Weights of a small self-supervised audio encoder (BEST-RQ).
Model: 12.7M parameters, arch conformer, moe top_k.
Data: trained on acted Russian speech (Dusha), 83.6 epochs.
Rows from block 6 of a small self-supervised audio encoder (BEST-RQ), named by matrix and row number. Rows with one number belong to one neuron. Each number is 128 + 24 x the weight over its row's rms, rounded and kept within 0 to 255. All counts start at 0. Numbers have three digits each.
After each neuron's rows are labels from the 100 clips, of 14848, where the neuron reaches its highest value: "loudest band" is the band of the loudest frequency at the time of the peak. Only what is clearly more common there than usual is listed. The data: acted Russian speech (Dusha).
# fc1: first MLP up (model.blocks.6.ff1.fc1.weight, 960x160), inputs 108-159
# fc2: first MLP down (model.blocks.6.ff1.fc2.weight, 160x960, transposed), outputs 108-159

fc1.36:126151111120138124137157112074162144119135102187136099098141107121154123175151113106115099121184128142094112103121113106135138102140130144127126155124131103
fc2.36:129140112141090141054135135142090162129139147130071142177128141161123114103137100124129147143109081125116142142147144118105146113116110144143130099139110151
loudest band: 250 to 500 Hz

fc1.419:147111117135114134133108145164144090149099132098121180152143096068145117146143177123165146141092086110152115166153112140101132116103128132099082089113156085
fc2.419:097163150109122198113128091144141108086175149156110109117103113128115132110138143124138158132155101136168075121137113164159116125144121142130110102137162119
loudest band: 500 to 1000 Hz

fc1.685:111117119145123133115131141087099078148106145170149098127112142155145074146095170163142136129117102101169142119140164111086139148075135146131163118114128139
fc2.685:120117111122096159159133163122139078114112127123123111132132132147088128158140130102156129140128133148078143126141138175134113153077183117107123154152131134
loudest band: 500 to 1000 Hz

fc1.43:084188145136075078097145138114094139103106126112085126095163162111073105124128117081115101135118177150142180156105122115132124148151138170140105142146161102
fc2.43:125178146179096150158127143120138154127119108100117086134149108131066138110120166143156137096139128111154134123129165169097127106124099183131128129158119120
loudest band: 2000 to 4000 Hz

fc1.750:077134136110111121122174107129163124134097139120103107148110152070146133127120145080123162135119114093121100120128117129159137143145108079138135154141136156
fc2.750:122142125130140122115165111108068132153143100140111108133131101134141111142180092132144121132123151132081162108135147105156156161116122109177093169155099122
loudest band: 250 to 500 Hz

fc1.325:088108180098092127079127114105148120109149182105098138116120092153153109150108109124143098126115131154109083138138133127129108134150163126108127131130168117
fc2.325:121111090122101126134137152109107186095066110139121134121107168111102110115147126174140128160120119123143116130115104100129080091079089172123132128102084128
loudest band: 4000 to 8000 Hz

fc1.334:127115149160104103128139119151131119130121101120125099109116150068165126135151134150137107151140166125148136141106120130123162116133156142135122142125164135
fc2.334:106138135174130129153154135109121137166155149117163115151163123153140116149131128114120109144128146129158097110148105110126098111105100122109164131110120156
loudest band: 500 to 1000 Hz

fc1.690:098125121172117098089161113161146122159145143079144134113125145106156198135127168115149142159085140103067114099092116157130143144115113154119167134134116137
fc2.690:145145095124134084084085124106111147109140122113119146141125097117150104105104129133117115115135133163128100098161136174150115130170090146197092102157164143
loudest band: 250 to 500 Hz

fc1.752:090122117099083117146145088120152157151138156130127148112104113157121179117117122126125163106161125130123138123085157124106134086152125148134121120131109127
fc2.752:101140104113100134098106107137123131123089141147111119099112094092139111150121102155154152142094132106119140162164124159111165136110139056105138106131119113
loudest band: 500 to 1000 Hz

fc1.53:168126132075150172120171132117104110153092127109154149131098111111106123142125078078161132075103129129136158121109131131181138136142151150127101132092115104
fc2.53:105139142195104082134087118161163131114124115136122110148112171153135134150122167134120135177119126176136184139126102099098136146103142136093145161163169156
loudest band: 500 to 1000 Hz

fc1.76:129133156144118102178135141112156149142136101119143095122144121097105083144139141149116110112122153170163111117141101140136158148121170135111109153174099134
fc2.76:148082129136102098131119130094125172128129103139120131132155129111121102079133090112126124098118132102116156092137148116099117138108134107115159171110101133
loudest band: 500 to 1000 Hz

fc1.324:128136083175143157160144089155155113114145127135096111141108089117090133135107140116142112137138085148130101124180140125138119160173104149134131102124127094
fc2.324:134129116118155146144112111170119142133175127133171147099124124141134160119124177120144132136183136112145121099093142124099134067142125174085112134144139159
loudest band: 500 to 1000 Hz

fc1.500:100102119154139101115138145159127123145106154153163137158166094134165103119104065146100104127129145143115122164144095115163124157089128141135121131101120134
fc2.500:133113134147130162127122160136137071163148123130144137095168113131111091148094129132125117126139137118129153155167094124149165171118144132085182145131137153
loudest band: 500 to 1000 Hz

fc1.536:102116102141138048150139085170131130150145134147117090135126176141124114147117128089135164137127131126151093129130110161110142183098131122151129107163144118
fc2.536:104126154099135137125152129120139133129134114146142180088100099132140080133097124122066131122162106154110160105167092127174168139164171112133086130094158164
loudest band: 500 to 1000 Hz

fc1.15:123120100133117119124084126130091106127148143115107116117040120145079148112108128142123110144127147170103139086115100104109092122202130123154143125074129157
fc2.15:152171157134112121129168167095146128147091143149126109155159079116164154111153096145111154148086132177170088117137140118148115155080100116123118131155119151
loudest band: 500 to 1000 Hz

fc1.590:108152125140137113122130093138061149120135136111129114116137093067098100110119095138085087088155148133168110197128159159110114123107150132152137100143138102
fc2.590:133097132142126100141170143155142152169108131152120153132159161134122162143138107147123134132119100159149071122169104151109160158120133096160127133109081113
loudest band: 500 to 1000 Hz

fc1.216:124106136142127138113137132132133105128129101132094131136123115124144133140077085144112096123088080115140096113136129135145147150141106200155138090136159115
fc2.216:115135137120151161107122121158118133112131140124159109113174089118108152100120139114142118167164133155120080124113158142126117159142129143097121149120142162
loudest band: 500 to 1000 Hz

fc1.215:099132125133134115128135094122089109130100126131136118120098099106114160068131118105096129093122153136104111160115110108113119109176132117080132124123116101
fc2.215:178167139149134079153130142111122129139102131118084148162097136118093088115121115130089088122093141146144125171137116131160172136123138091163070099151119124
loudest band: 500 to 1000 Hz

fc1.637:113091105120136116102131146082133124139131135127085122134132141152167197173146110092133127128138120097150113129124106116137155149126166123098111114104127122
fc2.637:122131117101099125088126151082134133150135096160138158136155139123101117149129163134128143139102078154117144127129153087120159128168146108123158134144125144
loudest band: 250 to 500 Hz; 500 to 1000 Hz

fc1.107:093125121150136150129124147163135137108159149111118149124140131162087151149155122131105138124170111171127157132139123142153089132131135115121119134140126140
fc2.107:127125098151122136130109119096119131107099132160131116189110100109154122144104116107193106120131121125130159129131153081108146080132110132095094127167081129
loudest band: 500 to 1000 Hz

fc1.528:078177135144157135085137147136175128112134109143116150131112112075106150161092103164125123102116126118146157126127126081129167083140139095150118107160133086
fc2.528:112122078084123160113136146108107114152103155108147115128089127140138117112137148120126091130108143140132148115125110099146071114120114147128104155139147105
loudest band: 500 to 1000 Hz

fc1.375:122121160144093107074146095123133096107103126097095164145131123105108089141116149129109151168136123119129100107112127128140138101124113143149096112132117101
fc2.375:128146100116155149094167096115124158129149144140128097164152128147156127108133126096134094122133127143127111135133141130088147166125079091124141111134143171
loudest band: 500 to 1000 Hz

fc1.321:131111145102094097126153132087101159145166126148143126119148149075145177127132144139132144101188139172133092118118133177167138103150127111139151129126124092
fc2.321:156118191160104079139085151128095149120144111095147114090121141108113107105101121154095121115091116147124127133153133113124164158109154134139103114168097120
loudest band: 500 to 1000 Hz

fc1.158:165085063127137096152118142130102114162121176120159129102114139141149147119152158157091123121107147101073120154106155115139087144121132164135121077148172132
fc2.158:113191110133088097133099125114151137105127166158119133129143133143159102127137118113224125095094148148136138153158170109138130071087140145132135118105108123
loudest band: 500 to 1000 Hz

fc1.470:119162105158119123090127074119132099097128195146116141123158067093079105120124143129142123116101135156160127120160124138157142146144137133146112133132147135
fc2.470:157179163145125122107089117114095124131150124160129161140115116122141141184170147132167129168120180157108143133148131118167170134102137096101117096158139151
loudest band: 250 to 500 Hz

fc1.469:099120144097124136148101092079110137115089163155168161099078109152139137100167102108132135142129165129108114090106154125173089136145102146099136173161099112
fc2.469:095128170122106126126138107105136152132130129124115143130084096123133113152163121183130126131152140109121108151107131125124131155131123127161132167162166170
loudest band: 500 to 1000 Hz

fc1.24:129169142114144121096109148110104148174176104120090116147145116141148111185072108143098148109088151117110153123091135133157137086146108102139154142164133148
fc2.24:104138109110121121135096108113167086161134135126130123144159156104146141113159120114138139113148150103086110126138138151150101123113103154085144173130121187
loudest band: 250 to 500 Hz; 500 to 1000 Hz

fc1.476:142120139154111138134156113126092086161167122146122134114130106094156160125135096155091106102136150128124094112133122143146126118171143134131110175127148123
fc2.476:143125133118134117122105097128163150140139119170074150076127177115102158123119116111094124109109109073144103137101132139124158099106155129144115130143114105
loudest band: 4000 to 8000 Hz

fc1.228:109060112085113144133121107135138106117101142105115133081151119151116155127099131117129149130138153135129143136140094102158143109164145160097138142092091148
fc2.228:139198125158108129137141103099098114132162103170116129132100117123157143167127110112138121170137142161143143130093150107109170135102106160179078081091142107
loudest band: 500 to 1000 Hz

fc1.275:139161158132135133142158109151118113165128094132142136119104151148190121154120092123129132083126075153134072117111147065114143090141095144153094167144148144
fc2.275:128118120112149113141139172121132123113084139124094095167089064150146149103131111139127106132120163165150166120164123103097129135087136126123093146127122073
loudest band: 500 to 1000 Hz