From a checkpoint of a small self-supervised audio encoder (BEST-RQ).
Model: mfcc input, norm layernorm_no_bias, activation relu, num experts 8, layers 12.
Training: soap at rate 0.0021, 8500 steps, batches of 256.
Data: trained on acted Russian speech (Dusha), 26041 training examples.
Rows from block 9 of a small self-supervised audio encoder (BEST-RQ), named by matrix and row number. Rows with one number belong to one neuron. Each number is 128 + 24 x the weight over its row's rms, rounded and kept within 0 to 255. All counts start at 0. Numbers have three digits each.
After each neuron's rows are labels from the 100 clips, of 14848, where the neuron reaches its highest value: "top examples" is what is common among them. Only what is clearly more common there than usual is listed. The data: acted Russian speech (Dusha). In brackets: how many of the 100.
# fc1: first MLP up (model.blocks.9.ff1.fc1.weight, 960x160), inputs 0-159
# fc2: first MLP down (model.blocks.9.ff1.fc2.weight, 160x960, transposed), outputs 0-159

fc1.112:155148118119078126099164143114113187142111145114131092159174107158093126163149125126143163111149145133166132127130121167107138123172123155132146163120097117077135123145136118171123141151139149129140106151134119106105092154117107080156157110147135081137139150124126131107138129109158106115176089115127089150162108127085082137130123118129114147083110129106123169160145095143111118120140132121150135096118147143119168141148160095185129127095158167125149135137075089120128123104117102
fc2.112:138122107149148161089118116112099163160148143172168094103164092157135117138103143166158123139145169124132121114151082079126133083161141126142147135071127137145191094133103162128137157137123137147112100085114099086156124104095123112131155094143116084149144092131154159135126133151116099159107128115161152142109098138134136147109100123117085143121141098101129124147109131129116098109128153115115130106149084102128121162146171091111132143107156164120108145113124148101120124127123184
top examples: emotion: positive (53)

fc1.612:117164124150146121153130115150108106130090137120180144145128129109124171124132103061144140109140105135151148136153141159160171126111081124123108139133118121151103126122175114108109136161069148215124125132083129110130128092158076138122125124137109138130105079132100134124139149153133151131134115115095156136149137127104130150155130144111135154128131107100145117101132178141163139123110101105173126113130078114087190138200131127094111142138095117119117135131103125160131120120123130
fc2.612:152140114095111118116132110125166154118103126113118114128094121115138093086107081107121135128129163098113121132091101137117145092134126139100134154168092132097154148128129184170151132148185109134113141126191134133169126116067137140121095123161094146111130119165085077090129119130125071144127164109164151162131100173139108119114124126169125107163111142096156132101121169110133126107160150152147108116157118127152109141099129099109125098164136140147154129128164153152145114128117140
top examples: emotion: positive (40)

fc1.504:108092089144129114155135062116142090166101140121104105121161133129108144137113130094105136135131095124167153103140129190089115143157121152157137160115187131097165125102112149101093112135118124132119136171160124134109125109131173156149141114143112095121130100132090189102165122104132093114150152107118136140111118128136173160136116149145127119137135133132120158126117107134124104185117156115095119133155131118104108134125169138150094107146156116159121153096117132174107148106196118
fc2.504:126108101123149141145099104168114150131138117109121152117177116132201130130164151138103103103126131137123115107091157147131115095120185117094134124127128108106151151137147139114117119122109137149119101142148118106114152154101138061075101185156125118140080154105121152154163155103117171110148150170129139115118150094114086094133161122132115103120127104130142130108098172119103107131121136169101104091137130135127139111097118141150137161164117141153136086143112135144121193167108149
top examples: emotion: positive (51)

fc1.354:102151130173124144138125103131154118150184118122128144128148143138121108129124116118095130116087091141114185126083127167134146111140121143128139141116092154126169163146112138133158153093119082164099123156117114139116115109149095135111098163142141091135111130128095172121161081149125140115119107121120111112125105135177097113140141181122118180100141095164072143167125141136093144078140186106155139149129123156093127170105154122115134130097133137134130138115123144095148090099102109
fc2.354:152141153119141072115116155139158173094113139138155113070117156083081146125137111137172143129101141127171143146135106099127102166088137184117106114163142106111143143094098115131107145120124139118136107118133112112136171179099060105155131132134133083116100139119170107150120163134151158136151121111120143144140112121103150133132165111125157149138173150088166144117120115101123155119131158192106121099122163110127092145099102139150123125139143150119152147136134136145107130106123156
top examples: emotion: positive (43); emotion: angry (41)

fc1.687:120141143069150119175121161133122116096100138139139111132129128162087087133136138143126129152144128104152121138112093126110136145143149137114086136104146139060161144113132142112095135109156135140118118141158111127093106159101109125110118147140089127136109125129176117196136067134150113120109148073112081127148099112155157110106122113102140121179131127111124111144135148130140137158112119139140183114137152151086146156119155145143107154141138153094130147137145153109099091141045137
fc2.687:125098102127101116091076144116125115115143106117152129126149137121128176122183153101102137125114148128146137135145163173149105127136124124129114075171095120167077118151157090125114104175114122121143117090123074152159177150144112107121108094126131147153079145149045107087140133118160103175120108125137117127113141146110106154107154136139139118112134099134114125146093131146131136103090150140111082130111127142144110083151102103133116120162096156121123145132146118165126142101143133
top examples: emotion: positive (42)

fc1.150:133093111124130124127143094148160128170106139087084126133143135132114128151159116140121162154114135082191172154149149148165111162176146159127142151117112117142120134105101127138144129145074131106123131127137128123141129129154104150168146112166149074136102126149165161134148146177100134153157098081127114166120151103126153132167118119186097088122083144094129127175086129183113119110101140086140111169143134145130153116123109133141123114145128115143149134140161124130130115114162124
fc2.150:128164106106123142097091156115109174094121135137123181127118129099142151104055162129153173151128132112118142113163097124148105099095157102133136135108114129121119130127105131133132161120131129157066109164093114143095109117103141099102115079101128153135138159168123136099101140131147109133153096123087127097131140151112128152168170139122103192118145087106111175120128131128117170140112113138120134118103121115162129116156108120090089122106165146138124133125102121143133145098066115
top examples: emotion: angry (40)

fc1.493:130129130117101102073135102171134141124139109112157085150164171125074156166103154169105128132112132192138122122104124128164083138147164130113108149147097134116111114096130081130153174091153135131170153117133067120107093138153157131105120148134141131129136148114183129140097151127146106147145119094148130120158107133155145078109158157122117127143117098116076131149128107134138129130127126211136148107108156103116113087141119120120125159113133117147103149121101119136139143127141145
fc2.493:162094149097155104182100138145153118152130145148108151110128114132126117161162195130145128115125142133123166136113112139160114083091113108163114110131077083158150144099152116111185148140106119122075122156108153122184119136176125092130124146135111141093101088121097128117118109099174148142103095134143159124108116156104145109133170133117123138143124142141149143135079106126193125148156115142083108154137142117125131105129152111128149137091110107113124081147115135117120137117129105
top examples: emotion: positive (43); emotion: angry (39)

fc1.549:150147122140117126131148101086137125197112088132138124108108146156137188140126125117142141120068154108163121178110097145136122134130157100140165154121138131161146182143124117176159103151152159142108125138146126071132140123124124136167142136122095110089136157122131069134146117123153151133106098111129112119167138099096132088128128131087124118170142137114133139150145089083135138106122088116112109152116151096128086131117122166126126099183126127134151115137144121139176116083160123
fc2.549:118063117176162123147129153122123136070143136112143122147165104146121115148133129129146153135156139154117110066170134142133123140097183083124132121127163137125122099112178132131111115122126181161143142144110160103120100156106116115136140109140131101160142097142116127148130130099132112078130147124130135179124134183144136118073108120121101157094167151094136179107129114164151124122120106155156131131084135150156124118130130090101118089139109156090114141138079164130137136140148120
top examples: emotion: angry (39)