config.yaml
model: "self-supervised audio encoder (BEST-RQ)"
mask_prob: 0.05
head_dim: 64
fused_qkv: true
num_experts: 8
experts_per_token: 2
shared_expert: false
positions: "relative_bias"
optimizer: "soap"
epochs: 83.6
lr_schedule: "cosine"
final_lr_fraction: 0.01
adamw_weight_decay_other_params: 0.01
Rows from block 5 of a small self-supervised audio encoder (BEST-RQ), named by matrix and row number. Rows with one number belong to one neuron. Each number is 128 + 32 x the weight over its row's rms, rounded and kept within 0 to 255. All counts start at 0. Numbers have three digits each. After the name is the row's rms in percent of the matrix's.
After each neuron's rows are labels from the 100 clips, of 14848, where the neuron reaches its highest value: "responds to" is what is common among them. Only what is clearly more common there than usual is listed. The data: acted Russian speech (Dusha).
# fc1: first MLP up (model.blocks.5.ff1.fc1.weight, 960x160), inputs 0-79
# fc2: first MLP down (model.blocks.5.ff1.fc2.weight, 160x960, transposed), outputs 0-79

fc1.240 083:115086149133148088172095142070134149163149117171136127205118118087170193108131157175137123156085142134148078141086161138152137110096185123070150132117098140196103093129127115117109064100156149176141136113128089085164095114069130118152148094
fc2.240 091:119119111129128109103119104183119137091078137070135102083151141095103127094075198141113157085130078097158056117160106116147140152106156130137176167118120154093129071130133194098125122187143140116094173153113087177088146199169143159171172104
responds to: emotion: positive

fc1.477 080:169187121118118190143129125104169121109124131119099057159135143097145076111161175093094131118115155152127156134139098133121150189067187073109121138105086125141098104077121121110131060128115090156138177132099160150135150095220114125138104158
fc2.477 093:163128120131114187166165115106129145133151124161092142141215151118098146141158078152115104113175133049101141104141120158157062076156117107149160128111094095134138074114124101149115075092124141117136185168123180153062119150118187129141198163
responds to: emotion: positive

fc1.413 086:138131128103102119148118092099081141193159153157199207097127121081167084111102171137099117127078191181158144158128103078098131140102081099098076109139133146132064161060142128114099087153138088159149175169096140133106133198132146143134128150
fc2.413 103:148118181149154090169124134165089103129101121122065109201115117198149203176109074116149144154113100132121174078075131149137152170201106129124193158106184112142156139110119110147108188153125072158099163132114171089070098160123186097112111143
responds to: emotion: positive

fc1.449 090:070114155157065102077110077120095095146069093182111117103082093116107167115175138115082187102180173146082165135071149148115103224129142118119075118159150169105105141148109147111143165119130146140129102068162139141097150153158074128126153095
fc2.449 096:128134187104074130125172137107134150172129133194150106182053144069138178096140147145077112168085079104137147136114145094099138096123095148115098133172116144142113090081145138119108166145111161156119062150098164064130142148148107154091089153
responds to: emotion: angry

fc1.137 111:082191081085134124117165117142081128086152151135165100106162111127165082109150107101190096131100126112158136092093113101147131138104130151084087073075105152163142096151072136102185211152135101160177122101131128171164122085187113175111165088
fc2.137 109:148150157133099164129124074130089171144108105115075189124147123132131129141098126126038178133108113171158082101125128176145129096096127128048120130108183138131095144062111157115114150099085153125128117154149136183051113191132165111119084156
responds to: emotion: positive

fc1.598 103:071175105108164129160135161105141145130097124156096118165095123101165162121150141118136148132140152117112116160137130149067071160125164172086127110115187107121146132119124155040123176156181116113162195115110138145101134180122106125141118178
fc2.598 109:162148088168103051192105125138127079133155200117104101101147092102160115163132110119126125156113148142126111106060140167145079096073098175119147134091176182132117145118153172168122143158103104165150079160106130109127183116130073131139194131
responds to: emotion: angry

fc1.506 090:121103117088225151163118154130147140112143116151185086121135098175108105108127131194147106107087083127120106085099137120056077155125018220143129117163082132116129150156071139139103133099084157117096170132117173089094094143156121144145144124
fc2.506 091:122153151148077128074076110117105191111086116144125087152094136207108134166109117084120151140125149158154133117176119100114145178090117179103108124089163165187118110065149112145161142109180093179118148088132214140140136080097103125149109160
responds to: emotion: positive

fc1.174 110:107114158109081120125098160106119120116151159169126085129156140172132120123126085123164160098148146153113154139115138188120155088129127151129157196140100139078135133158138134110185160129136144157115171081081142147123077098130136168116141176
fc2.174 105:132129109128105166177187105104153137135085217118116192138098135137153113202107143176172085152079075147102155143112164096127167081216106141100113144140152128144060112107138121148114118122134138105157081091124132121137146142172123092131151118
responds to: emotion: positive

fc1.19 100:074156098072147171119145161139131092111108154075139145177111133077114117142056132149117214144149152163142119092144111155109181110040119108114150146098188123143094148121129101131162177077102157127156178177056113119162158146171130120105150149
fc2.19 108:145129121152140193165056201070199122127146140113113161163135102097154062128149176162125142128200142139117079098084097120150141152094119092168118131136108124116156140151141155082162108150105132089107113149091124114158127127183154096115198135
responds to: emotion: positive

fc1.292 089:161110118122091101141173122141113121140073177121109156192109134157087136148098128115172167121073163126162082097084152079116167074047114110156068088086112114140189120124181051095137117160122154158119143090116157144161108146175173110118106148
fc2.292 098:112084126130154188093157101161095135180142101175176113117165138119116089096077149140135099110173097113138107102122129160123121134136090127129156151084164075130139165135132107154093109124141176109104081097146098146122086180127157198165066128
responds to: emotion: positive

fc1.459 112:110181129121102159108082116142121095085134101146169134127078141087157157139123152067162201093077126128157151131113102175104098108111135096148137146147129166188126128096146136130072109155139122113091171092161100105134151129148160099170122125
fc2.459 120:146113128069154170114099122143144118123153112125177142181080119130136198142123125184134126166139152139137142191112113108139186111165069081189073108130126108181163159123112157142098079086120110140155163149150091130132137182120143113161121104
responds to: emotion: positive

fc1.486 100:057091111127131102078119159100108122141148143138173098144125148123138093099133088193144169056143133064129124104070149187205132107108094115121134161138177159091146167156089139117099109090154148183184141077152180137152116151077156152122154158
fc2.486 104:138073065134171122120119106112125101103134128161134139126152117126118144096215120135112124082101111136093165118147124079187119128155146134131045117086138167128116141058109118098047150090154137148155080140171057138122105099162150050149067144
responds to: emotion: positive